From a checkpoint of a small image classifier.
Data: trained on crops of objects in photos (Visual Genome), 27.4 epochs.
Rows from block 3 of a small image classifier, named by matrix and row number. Rows with one number belong to one channel. Each number is 128 + 32 x the weight over its row's rms, rounded and kept within 0 to 255. All counts start at 0. After the name is the row's rms in percent of the matrix's.
After each channel's rows are labels from the 100 images, of 14848, where the channel reaches its highest value: "patch colour" is the nearest of a few named colours to the mean colour under the peak. Only what is clearly more common there than usual is listed. The data: crops of objects in photos (Visual Genome).
# convs0: first 3x3 conv (model.blocks.3.convs.0.weight, 192x192x3x3, each kernel summed), inputs 96-191
# convs1: second 3x3 conv (model.blocks.3.convs.1.weight, 192x192x3x3, transposed, each kernel summed), outputs 96-191

convs0.115 111 [118 159 142 132 105 153 123 132  79 143 130 103 178 167 108  54  59 105  83 117 110  93 101 103 153  91  93 166 153 153 132 143 177 113 182 171 127 104 148 140 111 148  53 153 120  90 115 137  61 169 159 138 102 139 122 112  72 141 130  65 154 145  99 139 105 102  98 135  68 172  85 106 106 140 126 111  81 134 162 127 153 125  84 140  80 122  66 110 145 128 140 129  60 141 148 129]
convs1.115 103 [169 111 106 118 109  91 112 115  99 114 124 164 130  96 104 168 134 195 152 221 156  82 113 175  86 142 129  84  96 150  82 133 153 109 115 187 108 119  51 191 138 129  66 136 189 135 127  98 124 132 137 185  99 148 147 185 142 137 149 129 108 152  76 120 109 160 146 118 149 105 116 165 158 109 152 182  56 103  82 128 191 184  97 163 103 183  49  74 127 103 118 153  92 183  76 130]
patch colour: brown

convs0.177 120 [140  98 124 109 129 121 136 128  65  99 126 124 142 125  27 127 120 142 159 140  67 100  92 139  99  80 136 157 147 142 126 171 127 179 136 182 105 159 128 142 110 134 145 140  83 117  67 161  77 128  98  74 157  96 154 113 105 101 148 134 150 120  76 144 144 159 159  89 162 129 100 153 153 106 140 115 123 128 113 170 101 120 172 118  73 121 106 120 158 179 164  62 153 137 132  83]
convs1.177 111 [ 77 118 138 134 110 133 157  86 145 159 138 148 147  87 137 148 114  85 125 171 123 100  95  84  72 183 162 110 147 125  56 129 120 142  95 100 104 118  78 115 176 114 136 102 104  94  88 174 129 110 131 130 106 140 107 145 143  82 157 107   7 140 123 105 149 112 149  96 189 116 116 127 217 154 194 133 127 146 125 118 120 151 133 143 110 124 148  84  96 109 156 148 155 151 136 128]
patch colour: pink

convs0.41 117 [187 110 147  96 109 108  99 120 165 120 107 175  76 149 163 105 165 125 151 169 124 119  76 116 106 116 123 142 129 143 118  82 115 153 124 160 125 106 120  85 148 174 107 195 102  46 169 103  85 153 117 123  73 187 127  94 115 160  83 124  67 128  60 127 134  70 111 164 159 104 171 131 129 118 163  81 107 121 111 144 128 116 168 149 169 189 117 163 109 135  95 170  91 133 162 172]
convs1.41 100 [103 167 164  80 117  83  78  86 110  94 135  78 174  97 121 143  63 150 146  68 148 170  98 109 117 167 127 191 137 108 147 142 117  89 118 123 123 147 161  69  99 120 138 100 156 109 125 103 113 110 139 105  94  86  81 123 137 126 144 172 128 157 116  63 114 101  84 153  86  54 131  51 111 115 193 168 137 146 138  92 105 157 100  97 121 126 112 128 133 165 100  94  88  58 140 149]
patch colour: pink

convs0.173 138 [137  92 119 135 126 235  93 147 188 108 146  94 115 115 110 132  86 110  96 227 104 142 147 113 119 119 149 134 161 105 112 149 122 119 101 131  82 102  89  97 221  83  88  87 173  98 109 114 108  80 100 170 107  93 156 106 148  62 137 130 160  99  77 118 110 124  87 135 145 167 118 119 156 100 130 157 110  84 141 186  78 146  92 119 109 144 153 159 102 137 121 133 198  96 162 100]
convs1.173 109 [135 110 147 114 135 182  97 119 178 138 126 101 115  91 139 151  56 140 117 146 111  73 120 134 142 145 190  66 120  87  68 119  70 117  86 122 125 109 114  93 161 120  83 119 158 122 130 211  94 148 130 162 143 107  78 147 142 124 135 114 132 123 172 143 133 132  33 161 201 218 135 211 119  97 198  93  74 130 109 166 120  96 112 139 171 168 102 156 128 150 134  83 117 219  73 109]
patch colour: grey

convs0.6 102 [167 136 151 132 117 126  93 137 126 136 145 109 112 112 101 116 132 165 100 131  56 130 141 147  87 139 205 150 120 133  71  86  89  97  90 112 113 145 129 113  94 140 119  72 167 157 105 147 163  94 154 142 141 103 147 113 103 134 114 213 131 107  89  94 159 106 100 121 134 101 110 146 129 162 174 137 159  58 114 108  53 103 163 108  94 126  86 142  97 109 121  83 159 122  92 107]
convs1.6 092 [140 148 127  91 128 153 160 128 147 115 111 102 105  83 148 137 186 167  67  79 120 112 109  97 162 124  99 137 124 143 142 134 131  50 185 109 120 115 162  92 114 120 126 171 132 129 220 180  97 136 116 151  61 100  85  78  93 147 103 154 120  98 161 109  75 148  68 157 133 109  90 167 113 111 128  99 129 117 119 149 177 130  97 142 137 137  96 139 142  82 111 153 145 133 153 140]
patch colour: black

convs0.139 087 [128 146 100 138 128 155 115 115  81 124 149 117  63  50 105 106 112 113 116 141 173 151 107  77 167 160  94 139 120 133 136 130 121  87 165 118 202  98 145 111  75  89 179 138 234 113 100 167 217  82 123 128 133 113  66 114 124  95  76 140  99 109 220 111 124  96 127 139 152 118 115 150 143 149 104  95 102 112 109 120 167  95  99 157 137 101 145  91 126 120 122 124 113 139  98 101]
convs1.139 112 [141 125 179 124 138 153 130 148 161 158 133  47 171  96  98 142 175 164 128 144 123  82 118 178 127  90 142  98 137 146 151 133 125 130 121 192 146 186  75 102 144 115 122 147 188  65 103 117 159 116 153 114 104 192  90 106 181 117 107 114 128 116 196 129 152 103  91 115 163  99 135 150 160 145 139 115 164 173 144 120 111 167 140 125 115 135 106 166  62 159 111 125 120  92 138 167]
patch colour: brown

convs0.73 093 [151 151 107  80 118  78 106  75  55 130 146 182  86 129 138  88 161 148 115 118 135 146 125 152 110 127 178 154  83 162 101  98 128 123 131 120 111 133 174 109 205 127 117 134 115 127 121 131 101 162 144 110  88 214 138 177 125 137 138 106 145 109 118 106 113 117  96  79 139  83  87 105 100 121 162 136 182 148 135 127 109 119 137 149 174 153 127  83 176  56  65 101 137  83 171 139]
convs1.73 091 [133 187 132  72  85 119 132  99 109 107 104  71  79  90  68 140 142 143 117 169 104 152  96 104 119 133  76  59 120 168  81  92 135  95 151 202 117  72 115 189 123 122 125  78 148 152 164 126  67 170 109 106  98  32 131 148 106 104 120 119 118 108 104  84 107 143 142 170  90  90 108  54 110 154 104 115  86 106 126  82 175 114 130 106 131 120 119 102 128 124  98 164 127 142 109 100]
patch colour: black

convs0.123 116 [146  94 197 146 150 131  79 138 121 198 156 109 142 127 121  58 172  91 137 110 158 112 115 126 129 149 132 126  81 161 134 191 124 181 106 126 159 108  64  95 131 134 113 111 185 113 153 102 111 156  98 159 160 145 132 112  99 111  98 228 106 119 114 113 157 114 101 115 142  75  86 116 119 114 173 160 131 118 163 136 171 150 108 168 225 141 116 119  88 128 131 176 114 147 104 166]
convs1.123 108 [ 93 112 117  92 112 137 101 122  79  46  75 126  64 123 139  92 174 162 104 127 115 155  83 133 112 113 154 131 117 130  67  72 141 162 146 108 188 154  97  86 110 130 161 134  96 138  81 167 129 175 108  35 106 139  87 102 123  79  84  66  90 164  95 119 111 129 112 143  63 125 101 157 113 122 120 141  53 150 122 148  43 150  94 141 124 125  96  97 145 110 121 133 120 133 135 131]
patch colour: grey

convs0.65 115 [103 111 128 101 115 145 112 118  52 106 132  74 102 145 141 149 102  87 123 132 204 115 129 140  59 129  59  75 156 164 169  86 197 147 136  60  86 141 113  60  70 108  72 172 128 150 113  79 124 168  96  88  78 112 129 131 118 133 167 128 144  91  75  86  97 123 185 105 102 103 147 104 156 117 133 137 157 143 132 118 139 107 128 144  92  99 125 129 139  90 107 125 138 195 143 146]
convs1.65 109 [ 97  93  86 142 122 129  93 125 162 122 128  33  89 170 153 121  86 139 125 135 120 118 124 117 125 114  72  59 141 153 157 115 203 116 131  87 134  80 123  49 172 123 112 167 139 149 136 194 124 123 137 165  49  64 152  79 148 145  97 167 135 101  57  98 118 140 195 170 165  97 128 152 119 102  98 157 197 139 136  90 181 149 156 126 146 130  85 140 107 115 134  98 130 170 153 111]
patch colour: pink

convs0.58 085 [154 135 106  67 108 123 135 165 156 120 134 122 148 129  95  99 155 129 124 200  99 103 134 143 149 147  65 131 106 119 174 119 155 205 167 172 117 132 113 118 144 119 180 151 156  72 103 180  61 119 150 121 111  77  94  97 101 140 145 148 100 167 109 110  73 123 126 143 118 135  81 100 146  90  96 151  72 153  71 125 129 162 112 153 141  62 116 119 157 110 142 179  54 128 137 138]
convs1.58 105 [161 172 112 142  92  74 145  49 117 116 115 153 104  84  58 142 161 145 166 161 122 133  59 169  78 131 104 158 118  96  99 132 151  80 146 120 137 134 124 117 143  99  88 108  99 189 194 126 118 107 127 173  89 135 142 104 153  78 140 106  96 140 111 166 121 130 172  95 113  48  98  94 166 104 120 110  82 105 162 132 132 129 144 131 112 147 117 100 156 138 120  62 142 149 142 137]
patch colour: pink; white

convs0.20 091 [152  99  80 109 129 133 108 133 104 120 121 113 139 123 120 155 146  99 116 145 100 158  92 113 155 150 158  94 162 178  90 115  84 102 157 151 166 114 102 159 152 163 124  86 108 153 174 200 113 147  98 219 141 129  87  73 143 115 103 163  79 141 139 135 116  81  95  90 109 136 140  99  80 161 142 152  68 111 150 109 113  91  95 132 123 140 120 121 143  82 158 123 169 109 104 132]
convs1.20 098 [127 134  75 118 143 165 119 169  95 155 153 134 128 150 119 121 167 116  90 115 112 116 115 152 153  90 158  99 132 145 139 137 176 193 159  83 121  97 132 149 200  99 144 178 105 146 113  63  96 111  98 137  59 136  46 113 137 124 121 161 132  96 118  99 101 164  72 150 116  77  76 169  76 184 130 120 161 146 109 149 194 153 117 102 141 136  96 140 117  98 113  95 101 117 138 121]
patch colour: brown

convs0.87 086 [111 117  72  87 123 121  58 120 141 133  76  78  96 115 113 146 135 117  91  70 111 112 123 173 168 123 111 108 137  99 192 104 120 155 104 104 148  97 115 141  32 118  91 143 121  69 113 121 118 114  98 172 151 102 161 136  93  81 155 101 130 145 113 103 132 115 127 135 119  89 201 108 138 104 103 100 109 149 126 127 136 136  85 148 160 123 107 118  82 137 114  82 158  98 108 189]
convs1.87 092 [143 124 166 112 165 121 119  77 120 114 171 121 169 121 140 131 118 102  56 111 107 108  76 144 120  84 155 103  94 117 153 148 153 121  92 134 134 190 109 133 113 161 130 156  22  84 109 109 172 118 129 125 132 189 111 118 164 128 126 192 132 147 151 154 108 158 128 128  97 133 168  90 144 142 174 154 125 154 164  67 101 100  75 129 136  97 132 106 105 128 127 119 129  80 129 124]
patch colour: brown

convs0.126 122 [140 102  87  75 119 105  69 170  71 122  85 106 127  95 138 130 197 110 124 133  97  92 154  97  85 156 155 153 111 129 103  46  93  94 114 106 118 136 131 184 145 143 130 128 130 125 200 174 106 190 136 178 171 109 149  98 141 136  91 116 149 168 150 154 147 126 211 169  98  86  87 107  94 109  81 135 160 131 118  81 118 167 130 116 161 140 151 151 138 138 112  86 116  79 143 101]
convs1.126 100 [ 98 151 130 120 155  96 119 143 145 107 120 100 147 128 143 149 134 120 189 185 145  68 115 130 132 128  84 179 140 112 121  97  72 137 108 150 101 164 100 123 108 147 130 150 124  92 154  77 109 165  65 116 105 158  53 114 114 112 130 152 132  64 209 122 116 156  59 139 112  93 152 123 106 144  84  84 140 135 130 106 132 130 176 102 181 128 103  83 109 110 125 181 105 118 120 136]
patch colour: black

convs0.144 083 [156 148 114  81  93 122 171 117 132  90  95 176 130 163  70 187 144 106 171 146 117 100 119 156 144 133  61 124 146  90 135 154 102 114 113 171  90 125 128 113  90 130 197 140 110  93 141  60 178  98 115  90 121  90  54 135 173 108 132 117 115 160 190 111  69 112  98 111 122 137 125 161  63 127 138 127 140  84 120 102 123 129 109  72 150  45 129 114  87 142 112 125 112 131  88  99]
convs1.144 095 [104 158 169 100  99 109 116 113 107 212 139 182  91 172 135 191 154 141  87 134 119 135  91 129  93 133 122 122 148  98 165 166  96 151 122 137 167  65 168 105  89 143  77 147  85 178 152 128 112 119 114 144 147 120 131 115  46 167 113 152 150 168 143 150  70 151 134 119 132 153 148 131 180 155 127  97  73 221 133  87 153 180 155  96 146 131 128 123 153 136 124 137 133  79 104 152]
patch colour: grey

convs0.133 128 [136 142 143 112 168 234 158  94 185 126 122 150 129 127 163 141 118 162  79 141 121 169  95  96 118  91 134  68 158 143 154  99 189  90 103  28 116 160  72 122 109 144  98 181 172 120 140 124 106 180 120 120 139  94 103  94 104  97 113  71 123  96 150  78  97 153 167  72 100 143 142  81 132 127 151  74 133 114 140 146 113  93 178 131  66 103 119 105 101 119 161 130 116 121 152 129]
convs1.133 114 [152  96 118 174 110 160 135 120 164 119 125 136 156 111 123 134 146 105 117 156 126  85 132 175 110 124 129  88 117 117 134 192 211 124 154  30 120 140  74  77 129 149 204 153 112 129 127 168 124 103 120 137 126 147  93 105 143  91 218 104  97 141 146 108 118 124  88  83 123 130  71 121 119 122 106 130 130 101  81 133 127 120 100 155  81 150 116  99 125 135 125 136 116 118 133 142]
patch colour: black

convs0.185 082 [152 169 132  80  45 181  87  70  66  96 157  87  91 154  97 177 138 147  75  94  91  58  98 115 103  87 129 144  91  90 100 121 125 120  94 124 102 108 145 109 145 104 100 144 113  99 163 108 123 103  95 144 144 115 127 164 129 145 117 138 133 105 179 165  48  92 150 161  90 147 170 133  85 100 190 130  96 132 123 104 110 197 157 132 161  94 104 129 120 110  98 136 117 140 146  91]
convs1.185 088 [ 98 137 134 110 104 162 128 189 112 148 126 151  91 116 125 155 123 138 129 129 130  75 170 116 126 180 122 122  75 117 102 141 146 163 166 151 127  52 131 160 156 173 103  90  57 193 107 111  85 158 142 104 118 172 149 117 128 132 167 161 156 137  94 139 131 218  90  82 155 104 108 116 101 185 100  90 128 154  90 175 123 181 127  76 134 135  73 122 128  83  71  94 128 167  56 144]
patch colour: pink

convs0.91 134 [116 116  94 117 120 130  92 142  49 136  88 123 102 189 113 126  84 113  97 104 105  77 158 121  87 147 170 184 179 106 108 120 131 140 115 147 122  92  97 190 107 172  80  67 131  83 102 126 134  67  80 140 175 115 104 165 124 155 153 127  59 213 146 175 161 120 183 100 151 158 104  95  89 121 124 100  76 148  76 126  96 139 135 124  37 116 117 102  85 152 163  64  91 109 152 135]
convs1.91 114 [102 173 159 137 132 118 113 129  90 153 118 154 118 197 130 142 173 119 128 160 151  77  79 123  88 106  52 138 129 110 123 141 114 173 108  98 129 135 127 136 168 120  90  91 109 143 125 152 125  87 110 137 136 124 166 118 134 124 151 109   0 138 107 120 147 136 147  74 130 243 183  31 100 157 141 108  84  97 160 146 142 131 148 131  79 185  97 124 155 137 135 173 129  73  87 148]
patch colour: pink

convs0.69 092 [178 127 150 121  94 101  56 103 127 152 145  91 130 149 119 120 177 119 131 119 115 149 138 118  93 144  92 101 136 128 104 122  49 151 119 109 159  59  91 171  83 145 122 156  70  92 119  73 167 121 118  39 126  97 111  68  89  88  71  65  99 175  81 134 123 117 195 144 144 126 124  98 125 146  68 187 139 119 116 155 155 139 145 123 136 110 125 157 123 145 149 145 136  99  93 122]
convs1.69 091 [190 115 141 117 170  83  84 116  72 121 118 185 105 148 107 152 102  85 110  71 167 117 149 100  95 147 117 140 135 142  69  75 105 108 133 124 122 152 135 155 173  69 115 124 100 159 102 140  96 134 126 142 132 109 162 146 120 130 117 130  40 154 104 169 134 106 123 121 124 120 173 105 123  77 112 128 155  60 157 178  74 116 148 165 125 134 159 150 155 101 125 172 151 106  64 167]
patch colour: pink