Rows from block 2, named by matrix and row number. Rows with one number belong to one channel. Each number is 128 + 24 x the weight over the matrix's rms, rounded and kept within 0 to 255. All counts start at 0. Numbers have three digits each.
# convs0: first 3x3 conv, stride 2 (model.blocks.2.convs.0.weight, 192x96x3x3), inputs 0-23, a 3x3 kernel for each
# convs1: second 3x3 conv (model.blocks.2.convs.1.weight, 192x192x3x3, transposed), outputs 0-21, a 3x3 kernel for each
convs0.87:133153131097104166106117158135135124192097148153141092102121124090113165150161171110165164129139140122120110130166137164164150123139140139125121122092099121065086138106135097123095115113142111111123116123145144137156161152142156113089126125106126123163136150147169140160116112124150148154165188146102100078104118122111113095148119157169146142097091104109101127128132149151178150108108098130124122143142107113114136105110099135161140121112117147125132148077100154149150151157152146168153106084120148158172139161168115129140148137163160136109131130093113123107116108138116135120090091098098116160130136145128119140139105129132152127117094152100118134
convs1.87:113121113121108144126176137115119141135150116158132150127138128137150153103098115100157117099193115144142082193188159154145151135141176137158130138120082082090092121094135128104105142160139139106113121111099118110114153170118162167128124121113123177138173190170165130149142121121114118109126171168135168142135093118143123146102111103110132142129137141113100105151135114117122114111098135080090133132151136126126085115147135132140145155138159163116104130121151139137145140111163094115117129117114106143131099134130130102104144139136164149130129136109136123126159131135121095106126089128139149155
convs0.88:138160161160151140132111110135151125160140107096076107115098103117110095171138149149160149125138113165158098105103134113127168123102131109120114155168137126121103149088125117112137116124144120107146136161104115132111151148103142112086116107116112131140165171126102080089125126124115104126138146143140132143149105105103099110118114130118116156113139144082104080145187126120088058125095119105101124130121144101123139130135125126112147119086078134129123154182167164126113102118091125136129148155125131122119121129092123128141131120120118110107137130114149137097151120127104126097155162123117115133128127111130108131139158154108064103140127177162171169
convs1.88:140150092141057161165195104118122169095156146091132146142124128141172160127144128081138126128142123148149142137113146116108103119095129079071060129145131152140152166187147140095092149185151161146139139123145115119142133095119137128173155181157124108092142146131148105124122162166112129146127106132100132115171114087122119137115093151148170164120091126130123138127123094158169116147165153170161125104115116129130129102170135110135119149143106110084087168124092098108133127154142152110155128097160086150186129169169139123159144112138108104094148117135115126149104140153123118169126114214123110104
convs0.89:108140140136163135124117145138134145109143154143131189149170111155125115146129132122093116115083147099063125157115122166131129144109124123133129112117158135104109101116122087099086138112117104128100120091102107125117171125131118115135103106131160132098178131117119096142118116102102143161130138173129162165110147146139159101085113131130147167132114143149162121116094108126136141137125151120105134132127129087177141133124073103104105130085140107119126120150162105144123112129113135129127126125120103102126103119146149131098118090122104111117156131052174154085138121126127117111136104098120102153120132121109131117102120108116130158153164155141147120
convs1.89:116110120163130098131132102114120135121144146104092096143130107113119138140109114109113176161143148130149193125112098091120094142136131140141151136089135122132099154115127130138128169151155108115102101123134123109150118119113173149124098124130152146157136141168157157171166120148121125115106149119155131144129157118139146170096107136140117107123125141123117125135122111118115130139132099168153114145096125119131129152148140144147137084083135084117133112155177108107127107156140121122097145161125128088106114153132146149116127111155160114139141101110150043150112114153111111111116127144131141188
convs0.90:134146113154134110143161134137111126150139119112142148117132118139128124114130154145116136131074101161148134148134126160139135124116113105125127101118149107124143153199155182167153142107125129074102119125129124126126176145125116130110110103078153150144127123141141104124160120096140130141129144153069134153123127129142131112108080079133102095129104112104102107089075099102091103131115131126106127105124148152196166142164177095105121123143116110150133100175150091091142094101160117095117108110116128116152127128131113121093122108074128146136100107114105082102101099072149110136100116115090111130105118130133161145130137132175140150147175139144146159
convs1.90:135138172120167157118120125138128157106172121109125134142097113158129116143089120115104117140076068166136087126126129128132119136139170153155140137129127118087143140147104140147173146106134138152125145166146100085132110164128126143069131153106166137166113115098140154119142135142157179125158140128123117126125088154066047148141148160128116104101132115131210183140237225095140169129100120116151150107121162146176155118138175110167174147138132143114130105081119143105115119103131126115119159127113159107072146121103153130102142121099132104085131083104121122121140139121135127097136119116087157131
convs0.91:114133131086119127108121106134127105117122105090118132098117144106115122117114090121079105085095124093089136115121127105129140122137137114082110089108117141121168156102132122112126145099113125128113122133170116161153108105128110126128135117160121139095099145105116142121149138120108120106101135104151164114156169115119131117147116136154131122113125115140121147160158117150181143117129151122104130146136161094109089066108149094104134145152117135134141149146146097144152079143107109161130132141124179134117161138129119089116132082130112108137138148136139131119121127133131134111152155130163170168164176157138154147107113134133102118149153102126129118
convs1.91:124088130134128166134131113119141124102108111106139099133176138140147123118129094109115107123114100129127131123129125137135133127118154133139136140119106144105102108111119144126120102111121110100130140094121123130113127139150117146144118154138114160141112153108122133100099095126129123153121114136140104112139141112135122119143118131147133133144139153136130136110138152113146128108139129140122133134127119101129101132113119125126132108125116110131124099121121107117135115146143090158132119117117148140102136132110105137130141166140132138128111130117097155152098125142128124101106109086111119123
convs0.92:130137123154115142113113132107123113126115132107142141156151143136152142095116096161099152099167171088187108125188162144193154136181154098176177162174138160174104129174131125122128090116097120139125138140115134112122120093102140113103128146113124104071118089086132116155141116099149088119145087131204146101172089096119082123145149144133153148150116114138132102152124142097139148112151117158165131154164140144121144099104133068100200120106167113141139115160129133113108110089113098088124119123148135130139117142095126152117085149134101129123138114117118115085115126125138150118158163135112105106102123169090134119085138146121115137124127091161129122
convs1.92:136117076165103164119163126115133146121110147130117128105122109122086121129102137151114102110147181132139129125124124131104131164105127135168117157132130158136121141121127162112139123156170133119141126108116125121124149112100148116154101117144129138110114140124130104108079108127111105118117117139137140128121110089103100120100135141103154131103120116131149119115108131117104131117140106137137119142114156094120121113124140117156096146151098151124103125108128143126178134114152101086127103084148076098148089083122132112151131100124109119148112123123137121167127129115092138124117130119091070154
convs0.93:124143131161181162104125144116127145117128136120173159138131142133124107103124101086148110095111133103104113111105089137096074138097099094095106075087134138140171132123133150134128094138104132140138129122150173126142096119115111109132108126116123149137134148155160109132119131130099118109129102105098091104095131155125172193121119120137144109130140117149146153163156110107118160122119099100093067118131105126204100151125113122149160114156131150122109186164144098106106116096106104126127131138091137148102124125091136111124137120115118147125140153143164132163075127109142149162125130130113130120151163084160138101149127095136149128122145140120146136
convs1.93:115120134131110101151087143115098124079117125091087106129156107131162111137143088115108120111124150119104111101113104086126137107122112118104138131100135139133133136152114108142126105127111139140146130120157128114128172137116186188120116143099115114115102129140108141142106127135106148152109103155134147111156130142124119121108101118132103123149149127130154150120142148115114152142106092157129121122129110131097124093109116123117127119133103079114195103140133157125132133134127117136119161125107100134121108142137146107136119124108151125123087122113120100122168092119139134087139138138134136125
convs0.94:102083094096084108143131089097090103140134122138155156140144124100113122095099124118126100144132125165122141150136143162159139129129122118102130106125136139132126134153144077120132164099073141122100142122136089058113173127109121113152092122163136138112132146160122131139112081097154141120131133134116112135127100089115133143112096094151135142128131149101096116157119094140145139149115113134128120103130148152106141098092135085120138113108107107102101179164148099083119137109102113129161111114146117118106128139160090086128163135084136160147152169167115149196150101103142127118123112124122134105092099147126097105146110085135139119148136124154147142
convs1.94:155118129095069130146132108128098112137141115107114127139109092123134117099090100110120124133084084142113118132128158150155150145143154136132097116131130133152100123175133135124135125123129131111106108124115111131104116116119119100090146114095085121108105095091125116119105105085150127138152112112126116118139133195102111139113082127131132145121130107136186104081157189124098079088135116100157163174115118122118183109161144123102131103110112108140150150142092142122081134117081164148111097101101134095103105150118132132157134119120138112113113094121123122116108108116127083094169138104144146176
convs0.95:139157156164153142141127135093120121086135125146136152153142150131110123137120132125122105047094077097141122117122120067060093094079119122098123092127106103118124154135111130118168115114157185164150159178155151104107119161170110148143144168149155142151130136155135105144139142117110123149132146128087108118112144150109118126149149130094122097081094081140121153098150157094085099134154142161166169105121123105099098118129144167166174163130142109106117093094122120135131126141110088117121126126140102112112117102131094126113117124120139159137125136122094148100098140117140133146122168195136169173128112065128120102134155127122117114095116113068098115
convs1.95:134132122118113138119143102116120083139110077150107149107082108124120121114088140099095135060089149113087102089086086127125164121179191118119118139157093117101130106098106130116116148126133143124120135131124125135101117190174116161132089089103132133139103109123119096102117154136158161152133122116120121088123081122137147123123098078116096102101147158151158091128121110114152127102085082142125118108129113109153141138151083120154115140131171093153175128136108107097083146122116109115098173127142130110150091129132129088103113118109174163140099120105125166138134136115125141131148140106168132152
convs0.96:126119134104137108150154139111111147123117076159196146095116094134116117149129153105114149132135129120179139104112122127141115127155147128105118166109073138125161141168141122132178081067118133116151109115097156174135126142119121141175116147146132122123102131154103103115100097108129099128125163144119132131113146124102120141099116140115081094104108117124124090122127140079065138129129145117123123127156124112140129091122116101068129090078073159144074158188169106140144138118118136092088113112097131113121139161140079125133135120109109124099110128138116119142136103114125134126126143137104107137117129125108123116140106132099127127136135098175165132
convs1.96:124130150164142187182085143142105131133140114146073086173114152145100128174127129132101113089133149113115141106142142096117142148134077166115124165148135179150073115192135139146109139197117101070105076014118099107065113120095149129119148132111087142136178125133069103153118150104109119101096141114137167169115144129091115111141131108117151165091137126147185153128151203132127082100108131091179165146150104120090157124207107121128085125122155101130131120085135119121068180140101179096144115142143176120094163194177158131130182146159110122127148140129114132110127135128131139094144184209119117170
convs0.97:143127126139110132137109107110120105089112145147101117144128118168118094120122111153095108160135059154189137151112127143119103131144108135130163132113100130169123124139168111142123097109145137132145126129110151135133117079155149111124188124118109115126113130141120141121096124121116142138093109123173135113138141110140135121146136093132131085143132113169136158125111175105109156126121124151124138166148128111154157063166226072049167160110120143150111146120137118117148087116120126082119147102102139107109100124123131113153121112110115136133118099119141137117112139170138121121122129139095091115130163122115143124104135129105125119117105102136121077
convs1.97:135174138145137066117121149123151153113121106160107134066142147144149182132141139145130128145147151158117141122131113100107142148129131148121119123119086171109136163191151205143151116154127156194152164124177168143186137123140149121173111107123104093147146159143112142112149113103164097139175136166148088137115104141117127122141111104134119117134144115125152142128083117165111150150149165140155147101124135138145132122154154161164147158163104155147077126186099104149082134157119151090100119127164152104100135138115120126134149144127117094184153122118171141119126160138124116135119142173133067104
convs0.98:154131108158127114143127113147137155144147141137133133133174090156162087155160103135085142127115169124116143109113126110096138105101148087098120092101130062097129125119151125137145156090176161097091139122093162138100080099156086119134064092120122100134141136102150134112118117159137103126123107124137082117117114109119122132156142151161133146144131146145129117107107096133136109152130115138149116143122122102132117134087142116124165114133122138155099101145124161085113154105115144093126098116131123129125103125122124109158117121130120074138122095140101089124108079099120121111124116143134126144132115109126109090124110105115080175126121168119112167
convs1.98:094140148103164107123164123137080114142067081166112078040183074164243117176255121178089093129104123150128110169123140140135145137127157129129130151126138151116163123085098127052119140061103145121109128109104099105136138064122157109130137124138151099176138105150187126160162096162119121159119119149142129179156144182133146196149100145158106135145128139157151103118108123146116100157128154141115143119107151123103105115093108141094110143194187123132154148102139168135083189109076188141093183128115185110082168082105051099128075062100151110110163109146130087091142079098117063022102045062096034138
convs0.99:141137146120140113116105102157123114082098136102121130137117124133118116142118098130121187114098124155110147158157128124143147104139130139150139127116168083119147123136143083089122113110096140142127127189133129157148109161171107141137120159138124126118130139119165141132140167150105139156108130124142090132133098123132106109149132122140132134135131105123132164131138161135190154124111132166168142126154145092118096081107126107102148154140097177150116131147125151154120165144123133118114119135132123112097114136132182152097148154137124134143112121117120126157138144114119113111126132133136102106136155162119131151118133156132123105157141107145122097
convs1.99:109112102180118100100098165138141093114070101164123113122144130122111146076110131164123113128152119136119117121100135113084090098093103158124132151135120130096108135122109118115127112097134104116151124122131116135147123120131104110119151142167089121121109096120129126119145154158133128123161147130116104100120116084094127128087101130103163155114134132129138147120118138134146132128107130103172101124123142122114141129088152123126130137094104155121078141091132135126155123128138094116097094098091110109179139159141094116118117112133119112105093119110123107130143127140124115127100108158078086117
convs0.100:112097116125127128137141123103106117077063086094110127117132134140131119146163149147125093132143107122098131130133157144120143128112107122103117133097109114149133148159119149154139096102111114111119131126142120102133137120081159139086149146096126128128151150098149170130136135131137108108127141121109110126093109089132108121137136120138125124127127115128131107145145122146129152140138100145141110149144127104094119075106103074082153076071074138100096148151105104085106107111118139118141116138158109118149114132141123124084116107108117105106171129125132141156097081124143158134146120098102115151132148170107137171118129135108114166137109131159136131
convs1.100:102136129121153066179068109093155122123181106107091084130162153130121128123124119124098130087082201109089185079126130120093162150150114111140115109126116144181100116139130136131151107129106112141131079061120104097101068116105128142110140135109099118180142105089095110147115122126129118134130138125122105161114099095114067101136120129095104118124149115148174169143104145122086108137146103108136145155133078102115108115191111153104080114111130096117108142132084130109101148128137174103120124103141148100093102076131138141125107134130066063101124143136099102092132120112139137130095124189103101143
convs0.101:180128092175105127157120127107103159108087154133182137105126110101124143119154105076172132105190106130185103099117123121120115121094088151144124122162137110141140143091139119065185124109144119149131132124112126129115133137109139137115168170109125132119099097132135141152094091135142071136143102133131110132142112161106115153122151115146131086175127093089102132119121152102101131094122101116132121101130139079057131079041159096043127097142144113162183055098158138121138151102160124104161136139132109131090142129108125141111124131123145113109143147138111119137115122122132139127138124129113124132117114122134133144109103113117153124119161115095129105
convs1.101:104111146110110144131110137136154137121141183111094124146111142145156145137131111132128140131103124133118132148125159159099145128119117104136132120108107131116151128174179138169185154104132097130159112124168117167128120126084163160115152157172143158137167114151122146100152164153137082116129096100126130118146100114165120138123116098122149124128141116115132150116109124146111122135143137112168141127136151128131084129139110147131089175144116205131104174133072134159177134132186106114141148161125140104128115118100127148187092134147106132139106117141157150135173152153105161142125145122136131161
convs0.102:104110117125118128130111122128092130131091120121101113096123121109139138133145165148138154123146160101130121093140134116127117110134114148140116138152111141105095130168114186187136104127127084100114111132109126112109119119085166153114108148159134126114130140129104144176116097123152129136139138125121125135112086133125145163121114152137117147111115130134123137144160162177173178136140164123132163135118128125132091131128078151114098153147157148163117146117096144163159148135148127112090140118095156130103135129116121127147130094123134149116095125146140148127118107125106132118094127169116148169097108119121130114109092098175155143152127082120121086
convs1.102:097124149167174075192067096116112104071045104079080109181153140150111105117105106111159152097168128135142177104136108118114122128158123135146150112157112105145116128132095162110125157168102119150132122129117121119095090166126119079134118131104128144143126114110118102151131144158140104149115129136133125124138088087109143111123148115088123066173165091110128166158103147165118122129092106107116122126110103149129135123094163120089157142129150132117146143091129123112127153132105152136095149155131142117124138164157112124113113124113098088086123149121165118141147088175157136137149151121184097128